A small class-conditioned image flow-matching model, trained from scratch.
Training: normuon at rate 0.0024, 32100 steps, batches of 128.
Rows from block 2 of a small class-conditioned image flow-matching model, named by matrix and row number. Rows with one number belong to one channel. Each number is 128 + 32 x the weight over its row's rms, rounded and kept within 0 to 255. All counts start at 0. Numbers have three digits each. After the name is the row's rms in percent of the matrix's.
Before each channel's rows are labels from the 100 images, of 14976 (inputs lightly noised), where the channel reaches its highest value: "responds to" is what is common among them. Only what is clearly more common there than usual is listed. The data: crops of objects in photos (Visual Genome).
# convs0: first 3x3 conv (model.mid.0.convs.0.weight, 128x128x3x3, standardized in use, each kernel summed), inputs 64-127
# convs1: second 3x3 conv (model.mid.0.convs.1.weight, 128x128x3x3, standardized in use, transposed, each kernel summed), outputs 64-127

responds to: object: building
convs0.89 075:088114182104084151158077152145170100163086056149207155154057157174154111173125152166122175141114131125151115133134112101138153087128079108131082141139157216107149184093115134108181159130110086
convs1.89 072:120078105061121080043110123129096134074132098141082113130133125136118155124151132158123111088170098114134175147143087095146139147119203071187122094056137138131079088149084059123127126095122127

responds to: object: train
convs0.19 106:158109109075095074149101085120165120080145140074120114148139106087183096120139196125127145175140143100132149090129111118150128163126179119146155137141117106115102124160127158070139187151118094
convs1.19 096:130139148115139185099141148156212143124142150149089129099157146127141131171115105165175135107120083046142149160132103115110117103129099172127093133118129169126148175112135139185083103090164172

responds to: object: train; object: bus
convs0.92 075:159118204088141131095129130184108136114094079184156134133211118086159083128123142133111105067117130109114128098073135125140083095109103098124080132102143120207117132131121157137132082111136172
convs1.92 087:157104109091136108115141111116086125132138134053106091078124112095097128154059196138124165164104097113106110101176154097087136169154139180092102106109117150062125125103137072145152083133078108

responds to: object: sky; object: clouds
convs0.109 108:164096138142254126116131139103147097133083158079182135088185076127164118136101150090116103150141070080130131137068088071105094105127109100082113141130131140124164150155148149166121197124065095
convs1.109 057:133138100090115159143139153101156156092142135183081143173122088159117194116110128085081083101105165144157134203123126113147128169160131135148171152055080150215160113107105171119114071104127129

responds to: object: bus
convs0.93 077:118094099060073094147128154145157082084043066135171145165165116181153119152058157138170156133085125115171130121107085165153136084127175091134131100119113164139149119136172167162161175059150116
convs1.93 103:163127177075125129148151113160186128087172136186099054084129145126121108162164152124125120076166155113151104067154082085140096152086167132118129093143150136161131129161055089104119152161114116

responds to: object: building
convs0.95 102:156151152089148089110095131105154052112095122103057127141090140115127110173134148120129096138164164094141135178175157164163142116140155133129146169111113128152092140086131117120159099106133091
convs1.95 157:151140141177110145169122101140138094161177090131203070127185146125181194147146095189121144125143148079154090154122063110106133128100114118112138128144092146124214072147160116123137135118144164

responds to: object: tree
convs0.107 126:154109144126204125119078137097163111139064144099239148100141073078162164078111215088129100127103109096150130115135103099114186087106097107112147125128091130145134091100130167136114204154084081
convs1.107 090:132103130106096121139131177091145135077089116140054126172141088095141117172138079158081121116155140128188153171123154143173115167138159147163103130055160150138123133142120079142212111088118130

responds to: object: bus
convs0.62 096:106137084152114098122161111119113096123160114127109143143128146109078160142122147131140232092141081112127123124132128137166105175108113089124082107148150109165122152227125112073121065135148217
convs1.62 144:131108099073098153088119086073137103079057145130110178168105127113149107113088085157131103169159210156101145188125110191210161149131136128099136177111157121123136181186072147116167197101089080

responds to: object: elephant
convs0.94 086:090104137076106101122123114102097167134131079100139134115152141175105136170089048160112119142109137154145131182175117139198141137106107159147156099112145132138097149105131094131170113139039095
convs1.94 066:106146079147128088150130146153182132121081133149163127167110099091140176055114205148135151070122162101159144156108065126081132126196144063156082087126110155124149138148089142117115118090150137

responds to: object: elephant
convs0.114 101:073077096163127139173152137137129147153129077105066151183159097130140120182101096162169125085122120107129163066045121114168084151112159096091091109123102154174103124133133118148119115099038142
convs1.114 071:153159129084074082131142115096143138167080103103187128041076183105091125131115165092092156179085183144150095214152142141175136161108118155138133145171130131121139191149151142088125125083130122

responds to: object: trees
convs0.25 107:151183123100142162103132130136148044130149145101039124147148112133109131188099165129168213159151106139139183140156102093163071077111091120094121128125115187097126136115103100131126176106149143
convs1.25 067:134099140152133081053075116131113163118106098122155170104110164092148114105145172085130088133049127156093066194178124122047114116084067096185110096128132091171113162123115171147118202081129142

responds to: object: sign
convs0.55 108:122112135154174107071118114127130161134149167159240134121118142117154071082151107083107119180106066133140095138199165135068186148127144154112137131136102104124133190131123134059118131151074072
convs1.55 066:156111117126088158150183150101099097075102130132073138191150102085084143159120149188105117059141133175123132138121158172211121152120161109156144137126136103142152112193086132110149081215186165

responds to: object: sheep
convs0.88 094:177081164092166136143187139166173140119132180191135128126135092048140139094113133135156112121157104108097138129087148127177170104106130073155111075136118128142159104144091121116125109115079104
convs1.88 088:146132088140050136099079144118095101147066152187179132066161112075138097187153157098105121126111104150151138106102128149109144156160140109074076125175093096115078180076158101111199138151108083

responds to: object: tree
convs0.98 125:136113134118082094162118196162167113156122145116077116108095111123089086093034072070133102102107130161140141157120115129149107113133173165117157086118123182094094110135169149117147087064127147
convs1.98 124:109084142125127140092112047094087162134117108085111159126130140102151118146115144120107086106113150108168170144131116169128125133146144090134121112117076117094167208171119168114117207157080122

responds to: object: train
convs0.39 113:101136120078119159124164104091182124174099114129120148164069155156128160186146084199121189181165131117082117179162150118177160134092113105163032089141172128074135137159087115102064158121109119
convs1.39 092:108087136157103091112111121142125140123101116085173093087132151080127109117084156090112154081128103129093116194173130104098112123122087107087121106144159114138115097126138142112189224085124193

responds to: object: sky
convs0.53 103:110124149159133156096141141135082097096156112135158190139142194102084179118137203100113165160154104064118127141123156123106125086123142155015120180118067107132145114097136178161115167173146140
convs1.53 066:168122166109148155133111144080120156128112159229152169127142063127145099131195140185156079140111117181076065069120159132108154110133122124167135131155147119160140146135090124119140160098145134

responds to: object: hair
convs0.41 090:126100152167127121111155183160131167122115169144129082112091092120154154136093139170122164137115120153120126161212108118129155097088142136165130103125065125227062167157116112089157139168102136
convs1.41 115:144079132135167112089107000132133094097109087149145098154098087130114176136179123128124093069097069159156188138117150081132131128121107103179112138168169133105212122049161132180108089130137130

responds to: object: hair
convs0.51 099:182181150134129200152133124136136114165151140132059152147107144131079088121147092150113103105097119143127151161082101131123158120122116152109084114138140080062089158147102142103125120128125113
convs1.51 097:089089142178182100147164099152124160179124124095094092130157133109133133093071187070137065187125141118115099126153148096140112109129130114153126108157165151103157067092150106167109115086125116

responds to: object: man
convs0.64 100:082123121134124127084164117119104130098094044142088138154141144114086169057170115079151126075100131131168146135097129128172089097156121143157156109155180118093103149199169119134137136114085137
convs1.64 127:177126129168109184181155141129110058176132167152141069151143169111174105170104153172118127099151162138110086097088137047117148133138099108090128120154166080109095121140150122127168147121185160

responds to: object: tire; object: wheel
convs0.36 093:142135126088090093158149095115115128046083066106137125131108154114119121137186093173152138151165125129106155098115109135162111111059126135116082090117201160199111159113138163122169187149136159
convs1.36 068:107121117184124120134107153158106083196143090143181118135132132145081155059132139150126128222110167168109099137181097081148099112140111122130131091133148108074141095092096114106101103080113164

responds to: object: hair
convs0.121 102:107161151131126110193127146161118122142133129145117123144172146091051072124151111083130006080133109114167148183117161133119123139148151118088144125088103120145146089138151128135112142115069152
convs1.121 075:105161079118106166161166109097142183119187126143142120170112108122093136152157136147118154115129195149134147167084114191225123167171173091115128176118138148173097155197116116101187075129150147

responds to: object: tire
convs0.65 098:110122138113127145115111109140138175164086129152106138097081134081105132100203084116162173089070114093160120193127129168111161152160143155169147170175111104120155109115120089113076184129125124
convs1.65 090:176152127160165128077170105128139153128186139118063128111118086124120174107095082103116157111173115147074185046071116109101088041117127146107160091115112095091142102106172133136116118152121079