{
  "arch": "unet",
  "model": "class-conditioned image flow-matching model",
  "dataset": "crops of objects in photos (Visual Genome)",
  "train_examples": 123503,
  "image_size": 32,
  "horizontal_flip": true,
  "conditioning": "class",
  "objective": "flow_matching",
  "cond_dim": 256,
  "targets": ["object"],
  "num_classes": 300,
  "cond_dropout": 0.1,
  "logit_normal_time": false,
  "norm": "groupnorm",
  "activation": "silu",
  "weight_standardization": true,
  "channel_attention": "se",
  "widths": [64, 64, 128],
  "blocks_per_level": 1,
  "scale_shift_norm": true,
  "attention": false,
  "upsampling": "pixel_shuffle",
  "init": "trunc_normal_002",
  "residual_init": "none",
  "optimizer": "normuon",
  "muon_scale": "match_rms_adamw",
  "lr": 0.0024,
  "momentum": 0.95,
  "nesterov": true,
  "orthogonalizer": "newton_schulz_5",
  "adamw_lr_other_params": 0.00083,
  "grad_clip": 1.0,
  "steps": 32100,
  "batch_size": 128,
  "epochs": 33.3,
  "lr_schedule": "cosine",
  "final_lr_fraction": 0.05,
  "warmup_steps": 1600,
  "weight_decay": 0.05,
  "adamw_weight_decay_other_params": 0
}
Rows from block 3 of a small class-conditioned image flow-matching model, named by matrix and row number. Rows with one number belong to one channel. Each number is 128 + 24 x the weight over its row's rms, rounded and kept within 0 to 255. All counts start at 0. Numbers have three digits each.
Before each channel's rows are labels from the 100 images, of 14976 (inputs lightly noised), where the channel reaches its highest value: "colour at peak" is the nearest of a few named colours to the mean colour under the peak. Only what is clearly more common there than usual is listed. The data: crops of objects in photos (Visual Genome). In brackets: how many of the 100, against the usual share in percent.
# convs0: first 3x3 conv (model.mid.1.convs.0.weight, 128x128x3x3, standardized in use, each kernel summed), inputs 0-127
# convs1: second 3x3 conv (model.mid.1.convs.1.weight, 128x128x3x3, standardized in use, transposed, each kernel summed), outputs 0-127

colour at peak: black (89 vs 13.6)
convs0.114:054146102134146114138082142110115119128118115113176103123132142128131149124120141111148154154117124122171153117107156109133119153178114117194172173150139124109149127125148121133165128111131110145127115128145091134101106110149078149143056093142104122114132128145154124147132117117109158121135126101180166087084092130095164115156118144111114132122139078134099143143148138126127121154107
convs1.114:113120123133111144115168133144142152089120126132074094133132163130157121146118114116109122136127101113161142153162093161127143122108104153111136147101135133097161137073092169088122171096130133122140142130107122134124195149142107117124093158138080112160125169133138146145043168135141134119093123140106158079131116147102090165107115157133108128153131151132142130156121148117147112128140

colour at peak: white (80 vs 5.3)
convs0.110:144114117099128108114090135077150134119091154147116132119105147085129103146163119110168119147131163144169135144126149184169117168127188160210096128120113118097105123102141097152145133185115100116107152118098127129121140133115162114160118134102129123143101100096097116092128143144131129115134129131129113139138100123145135142133162129134109112090183132145126139091128080137100139110127
convs1.110:127175094138114088143109089152182115123118131090141153200125116136158142111147139147120153116166101109105138154138160102104133144125127106103150130154125149130162160158130135103141150116105166158131120171096122126165148143091143138131131104093141141166180148157138109153133126119129102055115104128103129149112131093116164112113115123132129101137104139120125146154140154117163074140153

colour at peak: white (36 vs 5.3); black (33 vs 13.6)
convs0.101:122155138150130113170126128115132109127108154126111155131127119042139130152126118115120155172170167118131135119084101132127156168124159100089118095139110112132154116163154131159099105113090149140113117145162125150098112134130138110133125119132124168180151138156112116132143148098093080156146135103111088137054141132111213162117117129128119126131113132118114134109111134137114124118120
convs1.101:128114110119070142130164136118122148095100152186118126104137123134153164113143153108126096112140154088163112124108166127144092160108141130128114188115180140106108119128127161137157136165162083105123093096144152123100150142091144121105175148119122118110141129140132149079125118150115106106130067122154094113097165110132104115114150124160152118119159169144160142141149123115121133155129

colour at peak: black (64 vs 13.6)
convs0.0:121084141124138103111091133152107121128134128093094151126119087062129151107126130110105181114137152119103130164148133123109157109109143112060112097152149158138143123177122082146146115128129144158128128140135143112088111178119143147128117148158083128137161146158130125127116117157099109136143118138112055156104125097144164146143125165129122144113126157107121140100102152149121151161174
convs1.0:125137133118109131098137101144114130118151123164144074119111103127111161096109118129148099164133124134130091093126152084103153137137144105130113153149158154147097115153190107106143125123135148098128128121166150118127105140077099133116172100144185086111118088146155153104119122095120106172153124100175149140128132089139108147112154113107187151094121091145142109157136110138130156155140

colour at peak: white (52 vs 5.3); pink (26 vs 9.3)
convs0.126:082105105113132093106135102150123118138173096129129160129146149141125129136130111106129117130125093136102138116162098096178157140151116137143102131153108139152113151098155103155167113110138136124142143119115109097147080187140116135120190161161145123147106099132137120123096161161113110120104122130123108097127145141132128094100149122140045126139154131148144136133136070146195102136124
convs1.126:144150145124120141153093140131101139152138144169134125130114130074146132107127123090154147146075121105147099147152099103133129133136104135121140161095130145146106133108079110144139129122134144124110151163105167162136115126178114138139119112110107088153057145142104140130095135144154066140112114104086110082123140131116145143152130108169118161184115124157107093061136147105128119122127

colour at peak: black (70 vs 13.6)
convs0.24:169114144136136178144125119121161143149120123131089140093119127127106094135110088151102130108137172104178130114104120141130140136101124088132164124097138121133100134130146148138118100103081132139112166159150138191113108121153113149137114121098087141132100124132147140116095101105131106103132099143135176136063118156169146155124130170116100102100112140206139139149151151107101124119136
convs1.24:117149078166133105121106114127124097157157129150142118160144102108169148146076115111077100131112129145142131144151162143094169130123125157118163130148127151084152142086099136147114133128151116163142134116102132113163167131152142108104138147141148126142131114142120120149139157159138176128108176091075100138123145141097119164125088123147116157133144133102141143129068116111093129189140

colour at peak: grey (66 vs 33.8)
convs0.61:121131144098127135114141167128152181150116120172139091172095142110121136105141107133146097108133133145140134154167108132134107156098110149065081130147112126139113122129105117157102137141152117114166192135119103114133135125146108116108135124102118088110133147140122144179137091122092111085143150202109137101085146136112170101175160106142107110127096106103121142143133113143152124130130
convs1.61:127161109037133140124107119110103096142139129100136135108154109149113132142154148144107167155131115154149143122087147123153108159111123135118122080165123127115135091148150121096121096104162136111110127090130120140167115141117163108127147110126173139104138083105124145110148122098135109130175106080154138154163118095132121130114091062077153112131129127114099136116126079102136118119110

colour at peak: black (77 vs 13.6)
convs0.72:167112181097127128163143171093139111129127119153128130112148126114103131179099131150152118160108109149126143129106102128117165110119122133096080105132143123134126120164153125133094145102132133104121138129099145140163153150146147171111172115078132170110177144138099112094116119101150148128145139106071139165160112116174092123102132100123127118094138098101125118174109091130163108133091
convs1.72:061128102137083126081126100115119146120150122151137109166131148156097090103129127162097131127118107163142134154136155158144113136135095152131126113149167115166129143111132129121110138149122120131120111125127158115162147109094125156089078139142104116132095136089169185126109165148124112071146123149106110155124135102123138111083121181125148143135103119140184096143125115149144126137180

colour at peak: black (84 vs 13.6)
convs0.67:108153142160148154135118127094092125086126127096106124137103149119145129121130080144130135122137136117086123125103119100119150105103104098090071110124154161147094151172157126157134125116110146139136125124109120091113161121138094122115095120138133167155137117163117167099124153118186130110136130110135110144131111147103108175111095117117097144132197196155153144118164164125130108133170
convs1.67:165129145164117122113067112110108104175133110137121139156119074133121176137114115112115102154123129115133148153151114101155098101170087124157169151088166153160152169110128108114093098127154150094137120100148118101091119148118137150101120115131133136105098113164137144152139103151135155085128130130096113191113114141136133137120103125173110143186102141096097139144132116141110120135126

colour at peak: white (51 vs 5.3); pink (37 vs 9.3)
convs0.59:117140136142124120221162146137117121137164121152142127128136118122142105104130095094110183141096111133140136100124126171111130107093119128103101118110152120124111154089116138117098091147137169144081070104100141126102147163146174142129140126129123135115136126126113131173155138105124090145153143160132116122123144107089113128159155112112203135094141114140137143137103099134144086102152
convs1.59:135146227134128120164116136142149125161108154135095140112131116114076122151155110125119158152111119118138119115127146134147133124153143123137159087116135109129145120180141150148156080108100146168115119145139098143112132156133176044155131119176161138128084125131108112137109109162118109139119138149157114152117135134121153146127123121106123105132103130122151130148135204118097132154140

colour at peak: white (71 vs 5.3)
convs0.102:098179137151113102150146131147124118150176159145148128157155143085167127109160166097117120147129146128123156105124143155143146119101173127100087100136135132121129143121132143165076102118120120141120118120084094116099090119145100085109090093108120077170121113121121115128170107144108108155133171120125094118141160112114182172149141140156144135102137126102131130114116151138086101136155
convs1.102:094118111155147104134123090090144130105157154143166130147159115163133115113099128128162111079147150137125177171132147115100099162140114129150139135139155164163142116113074124119149171169116121147118128139139096064078156145145120171101108140130125088126146131117125183121117144101152143180119125141167156150134144134122140128127098147132135115120141132134102116167095116133095107167156

colour at peak: black (86 vs 13.6)
convs0.20:153094145134129169099069109118136156165092106140130166145139118102117136151150117150145144140163138167162170134132145155138154136146148143095150136167110137136133160132126160129144121143163112136122109145115100076089075124086119146109122105138098109111135167112129120123129096067110109124113135109163134104072109078119111149101089135123130149103145107152151142108142160120167127134100
convs1.20:102130113129163103149112184157147089115127123111123102123118111133139088133111142127119143125153217096110124135175118129094136096144123089126113096134118073088110145145135163134091159133132169136155147119133117141134149134122107136192132154127148125163145130152134109127119156163097128171119167143063160145148110137115130141112116149138118094156089127096135131101151139128108127141107

colour at peak: pink (35 vs 9.3)
convs0.78:107131139145125116159151145090117100099140108120154136112107139189131163171118127133148161122127125113093125101127138124084143122119134082089087055113128121141099130121164125109138132102111152124131198146138144154137204144127106154141131130156157160113146132155167152115120130114157121145115083093096095164145113105131108104117122105125109162115159135135123105111130134108134097159118
convs1.78:118094071093123146097129155166164122142121094127119140122133160086104110085168158133114099115156122113123117158113091125137111100084131156142113114138169098124126120135095100144114150139135141116118063080128152131133112103101113112101105111111058134156118137084121114098113120181123071091126143169144116133108146112133152144135133119168136104133123122117126125102112127107137159100134

colour at peak: white (93 vs 5.3)
convs0.60:118124114110097117124107080106135086129139112095165148155133118122156142148105161106158096135126124125073145110099119119123113103116132144074085104115131123141141140102131126141102115165104075152152123136114135144163137133161126132108198170133162164143155134133107113196126135143160113145100149076140111097147127128139132108103130117148141109176116135162084119172116121145141137156135
convs1.60:160125128151169125193118143106140150115108130160087136190139134161130134113113082124114198106123125115154145173127170105135107131131149137110154151144132103102157134116125130108163136118111126128136129123145109105147112142123119124140116161138112168143126145148136153133091134135120100216093135141189116157090113112139112132123142129160133131129128143169129146114089153139109084163140

colour at peak: pink (31 vs 9.3)
convs0.42:146083128089146151134155140121147144138140111110104076162178127120104087111145111132120097117076123121165121150118159126147148090132177178094113110150150135146161148124139099119112123113125106094093061153134118094141096140116144123115112163125174117109175145127133111136119132137116119147113121140091153101155144138134131162140152120091129127123113128130128208130096138139155120096143
convs1.42:108102119135130130142140098141169101106110150098116119102116143111114098145152124107151150136159110123135100146091082151123126102130094108134148059122095168102081126122126162131133106128157137167153152131092115124134113104150170156168102130147135120118070111135159092115114140148139142147115087154093167124162109105134107069148102169139113103101163114128120140114143138103103108159115

colour at peak: white (56 vs 5.3); pink (33 vs 9.3)
convs0.17:128100157147139136053113121124118121157122123099095166121089126157131148142124126118156132119174145118150131150143182077133150152116118123111177144116118173100146157112137144092077092042114159156148110168118095146148114109120164164154126141119093132123138152135146094139133103119117126105100118126143135103133154125105135110159135128134139099142108127150111145114139089138120149093143
convs1.17:110127148087157130119097089121090121136100146124137136139151140133155123104129143109146072118102162136114131134102135158140138128095104196118133090143125169135136125125132103180153108152128117126115132115107107116128124111104154055142111089122104118136055116099103119145105160144137104105141139140098111112133091147136130150147141086109120156083165127135111107100127173113084118130091

colour at peak: black (58 vs 13.6)
convs0.33:148100109111100103126092196106130127117124168157176149139098111133154105153125123146112133167170120143147129137101116141131133161136112162101090157170150103121121124110130072110117162143171102105149139104114157154147116111161141108130061133091152135114111161124112169106122140160106156113136118142076112133088111149137178120131134100114121100123141127085153116140131112144121121103139
convs1.33:112180135135129155137140138168135155109124155117132109134081167127105103143166185128129136087117128158171116114091162129102144135107168093134164151087069132149107140130144136099129143146131151156132164132110133188181126108121130174130113155137151129136143123160119121091136122089157152161115134141154140124151176145141099123124155154120126140116145138169149151141141144136158105117163

colour at peak: black (64 vs 13.6)
convs0.80:110124121127127106123137164111114133114111125116102107116147147110107149129106114087131113105083147123166130175102144111126129126108113151122160126142140108126130136139100130178183128186163108149113111120114177102109102110137136111125112154175142120144112160112151131144091104166151119119112140108104147175172159053085125102144143114138111127101116153123079171147119139108170154104143
convs1.80:167164133110137135095215095150142163141157091127131087157087123128119102116132079142118132134118125153127149110112119199091106095112110131150142120126133132121109137141131153091123125080144163092114114149117107132180161126124151101114155135131135150127109127142108107160151135125129126160136121108163100125138108104141138097096147155152169102141140117147108148093134111152132128077160

colour at peak: black (96 vs 13.6)
convs0.7:148138162158150118138158127173124133167121119122149096128128090082099123111110136131113131067089110148145129172107107126091154101124148093115137097128121154127144197144109105129097118105075145123117099133113163165112108085124147107129091164175147120109163105130141114189132143125133120107145135114089120153123160145142107118134102136110148153138097136165128148113114107155129156161134
convs1.7:109129120135121143141121169161179167092095105151123120057157126093082076122141140158157117110124178098132132142141135131113151118131119117123100127101121137108089109131124176115161123144147153126126116096146087112104132105094106121124132165143131130133178158110139102108128124104106173141170099091135103170080127148109103151154139114132151120139102157099112140152098130137115146155117

colour at peak: white (79 vs 5.3)
convs0.84:136113116124107137091110109119107174141135106124139118138134113140167117183136114091165130141136110148106096113113139141104114073163144161120140118103138113154131115150140155125124172166130101105135150147102148125182127182135159131131161139119141096087140102101103107167117140124093087138135144062119162123140126066143097142128108091075111115141147153148137132108153133150113158142128
convs1.84:127150132094111112140195126151120141112111123068155121131186146148110137092118099094144143117121148113136159126130161129122135127085127118149093143155124133123111103098152147118102096129113124162122111077141139152120103048114127090142117138121119136125138142136151102095147091134101176120116102110112108141054136120120125099145134122160152114103103129109125137130080107095091159115134

colour at peak: brown (61 vs 33.5)
convs0.127:131142157162130147160108078167108140098116130090113139129146150188140104114127145121111144131112152114141116094132131130091135122176080100183152140103074124192125140131099141122132110105104110122133132121132142112120091124131151105132138137137117098121123063150096104137157095133134112142111129126194184094137160173124118109109133083130150136112146147111146146117159136138135116122143
convs1.127:178135064085128101100161127083140150127125147132113149107104148113117112119116147110152130125164134142114143135150119182133102113127120112093124150151137112109136122141126152128148135106094120183110148121189138150147174140173083159130096150124118186147148161142126116164120111166086146133113117108103124110121135119122093167161113132103125117134099120139123111110142147103162137083090

colour at peak: black (79 vs 13.6)
convs0.69:118148113114159142154104163153131109135149105132089095114095123122100108086128105116119112093094159172123127178137141137125166095148147137100100112123163182110116154172149120176134131147108136119125118148110155114116113118115140090115111143128137131135159163145173169120157176172152140136103151089105104148106081120092096083127098081096134129134130141132138110136100135135116145144144
convs1.69:124087124124140119115048171134095093126145140103148137129158104084117080128126123148097120111119134098120110184138110124157104091131122095141156072121118098146154125095127100122145140104119167092113124117130119128150106107105102113148137136110083098127116134105142134168120131150105182074130144135118126140092142133127098107116113123144110116116145141128170065094150118146107118134096

colour at peak: white (72 vs 5.3)
convs0.68:116163142118190112181115126155146133138134162150159139155158108125147138104175157157141109136159173142140145169123109108124130111166133158118092071121112124096098105109130087144099134140118122109159078127145139102125133123104117132107116147122094124142127105080104122117132093135089095134164160110121130142119136133133111136146172134158106107120137072135109118146116085151072159132140
convs1.68:111072130114132112168104121060131141129161120115153124166122111172123150107132106124127127100127140121111175180150122091100104109144090130165163115151158134114127137140170099115157141138113112111110115093172134076102160172161148177142101125126108142136106123123138174121117114111123119158136159119150159151113147134122145115101128103118186132133147115152130109106079122104105111132120

colour at peak: pink (34 vs 9.3); white (27 vs 5.3)
convs0.2:179136099107118153118160150164144125147118157133162116134090115106106087093089103155132086130104148158112088128140107117094172129142084149093141115141128179141113152147105120113125165136144137090162108103140154132128096149102109142126159171144132147087147126105153138100112142136150115151141131128158144166107094138148112099097110116111097088145158131138165115112100108120140128117184
convs1.2:162160139135173127120109106105140126095151143125116140099162138125116106126120113141113117115139086140130166184127137130089132146076112136118147097091169137120147160142146133164106091130123118128123126137134132111087101120164156167122138122132158099151151089170107112184153107102188112148135105149150097138161119132107106073158134109098156133146073163126131131159133129119154138103121

colour at peak: white (99 vs 5.3)
convs0.124:163170174152122175158128136129139125145129134118127155123134106109139151153126191134103129143171194097143115115115126117099123143108141089112101121117101117133093121132101143123106103118076109134144144147142123125140097092120097110118147100088124081140093102107115136153152116090131118150138147135169133141078150150144155162100122135143176133125117133151125115116090141105101116199120
convs1.124:097102147085110117090131151130099142132126127141164113097135122101130096157180106138133110127109156064109121099134155048121137090131102129131121117134090156135102142117116128131138073156133152123120158130137106094087141130086144149121101141129096095130147157132119069122147123104086170127133122147087095115120167128124107120140134136129099100125134085114127163093113122105100112136134

colour at peak: black (34 vs 13.6)
convs0.29:135138165164109159153097114148129124152137150112152142139123065106118143143129143138126134152128120108123102133100102132088070124111135130051169171159098115093153088070124117084107121105115120125152147151170144132116134135155128156138116161145110109119137077159112105103119144170111103160135136153173105101162130158172126138113120137137130097150106154140136142132138116126109134130103
convs1.29:105146146115120137121116076121163154110129146115145102156146177137150104176131139109129100147169156148100152146108119160106181132150157160147128131113125118110144148120080162131117144134167147133154164105119156091118161094112108109125115130145178124166152141135127131124086099094168168131148122136086108155137148160149153146150129166118142108123110136106166123065118107145128154150114

colour at peak: black (58 vs 13.6)
convs0.23:190108149095134109125123117095102094112138122138117135110142111122132178180081160115107127121134122086166119129118144137135123102154158136073134152138127115131125141110173145160096114111132126126088168141069128118109128112143125142152129140142095166156121153145141101132115112125128079076134109146167090128113183127146108126115145121140143141115141159178104124133086134159119104171113
convs1.23:098106119152098115091128119138096131150149087136159089164102126111097180110114159118141096122109094169133112082119122124147116173144136131104144156106163142175140141093139128137121132121076141138097111139127141141148145127107165123125148126149108108137119103117145158125153136119182127151116105110112166121112131100118131127075146101134174153117128128127128097174116126178157172112187

colour at peak: black (96 vs 13.6)
convs0.116:128106167129145129133088121153140130113091099119107124103120096082118078137137104118102101131164146131128108147113126105110138124112170128105140122126126156108147155140113114131147114110112166149089149160164175159130084133165193170195123147065146118154131164164166127107138133095131145132113126129129128136100135149145161117123102128113112133126113140154125106062114117118097112152138
convs1.116:160121154138114143103151135109131102161157129102118175114107067172126128135074130121155123101109170069133104114177151106122120121156093095160080115099138130130077085111140083106122089110112156108108134117134100123122157094127102128110113131148135139138153130103130123105121161135094128081157135114140130141123146112125134143145155093140125112147119095101104143163135080127141129092101

colour at peak: white (28 vs 5.3)
convs0.38:114097133108164123166123123119138124123083147098135125169124158161122103131140130138137077161140152152132103151116147137145186155186155170116128106148144127108131117137104108104096119166113089102116121154120129103112137161111176149156127134125121124118126112096097135109126095133102108145130171093083126100121142158073128173130106135113144084184095148118111138163129091134108124144121
convs1.38:097126145174148101090132147119106135111075156121112126157112160098167127144146154114164120143123103153123077114125136109141148137122165120136110127121154157147135139162121109110144132132141115132137175149149107172143098106111121131139154107165163095083091096124122095091124142123126118142135110106125114045146142129145101133104118146098127128114132140188131140125148177101183134161125

colour at peak: white (71 vs 5.3)
convs0.50:132122143152123134144106094110111090147156116132158117129132126093148154142123175132143095136123126094115117101107135123135126094119140129103132115111142131136138126103130182161087108193105092108135117139101129132126136127168110106102136169116096141176152117122130109191130153137173066151121152082133106091133143153147145093121127120139153124146079101191091141139118108156106145152126
convs1.50:135113094162125151196129107108116196093133125169096185114154104143105137103175109120099180127127125135157149144109155097126111116079133118136169144170128139125122151142096132100151135134125094139127139132173112147100119176099123142148114131130138162122132131141130158120103129099163121147161153109176106170135128139148141133128150143128157159135111116139157126147106132158109112175112

colour at peak: white (69 vs 5.3)
convs0.107:117132134083136114137144156140125109117118136130122131101092156144148151139136163138155150133186113129096160115121127126141067129144118140165149116120104126094117105115118170108120056110093125142141177129164119112143170130159168146167138123108132146111106141144136094142115130115116173147074100092068127092106099118081129107102109118154144111146166119142142122162122138124143168138122
convs1.107:111152146137152134122150157156152160137132140097106136112100103110093133154116130114121128114137182086131110130156147095135140192125139129126126141142143136146098148098142146170104144156153130133150102180075136149134101121113105081128154111150152137133113104142114121161139150136117147129129108120144134137117183126108169217130122150107127073131093146142127156122138178129110099091120

colour at peak: white (63 vs 5.3)
convs0.109:097154182151123099124155115114114146110130122124103124138116155151130132128126131134155119106076123133089119108080095129132097090088114111152143150122144118149133138087168130097210151139134120116097151103088130141097137121181128114126114106133138145110099157160156140143101199126176157133127122134115082102124130148145117134088157119125109140169151148153126106096153135150116104128132
convs1.109:126148126174113150165158105154150144163145124117115161164101094165123147156158120135117131121132077125133143131133118103135186198157108134058111142116128147134128170143098131135126119116106113162135105134099123154134132107131124130115144102110151125158126097107122141107173127089133138120100143124118178126111159159073123162135152119141160151157141171157142140160104150095148103127147

colour at peak: black (36 vs 13.6)
convs0.3:130119120130134128150116163137126110132112153115139135178121122145114171126146131137099080123148118160119109132123097144109127121143138144115125081142123163105137172163140109121101110074145099105165155132092144108104125079108159110109100129164176143110150130111109125123144163139166187121122108171112160127099152132115091106100107096125163114136080135125142161075130123116191128145115
convs1.3:127138098134101165115096107115167148145134100172133084126127104087113108084114135127127111154134120135152121119125111116102129097124138105106093160127200159159136125148115117123132114127106132150138074128153154102124099148163071103162128167132142137129101122127137102101139090124123124186147122107123098182124124092144130088132128182100111141104125112162136113148167155125099121151114

colour at peak: white (69 vs 5.3)
convs0.106:133151119145136144157094112124127101141115136109120140143149116054129141147130135095098149134156158095146124145093137111137143154136153106066108094153114126143140119172146115161101116129072157126118124155142121127109121154120147122122123121174133157176124123139128135103140132125097074148133113108106111168062146122142201128098109147126136128134113178125119144069117142119105159137117
convs1.106:134131144125115150130176128117112147100100144173123133133158103130174127095145129127136098141130137129164114113087128111123124160122137111135128196125170102116113117145170133140158131166152108102131110118160140094102123160117144131137174142118135126099106143146139142082095117138114099195120132120226098129105163099139116128084129137152146128109143162149126162129127132108092132146140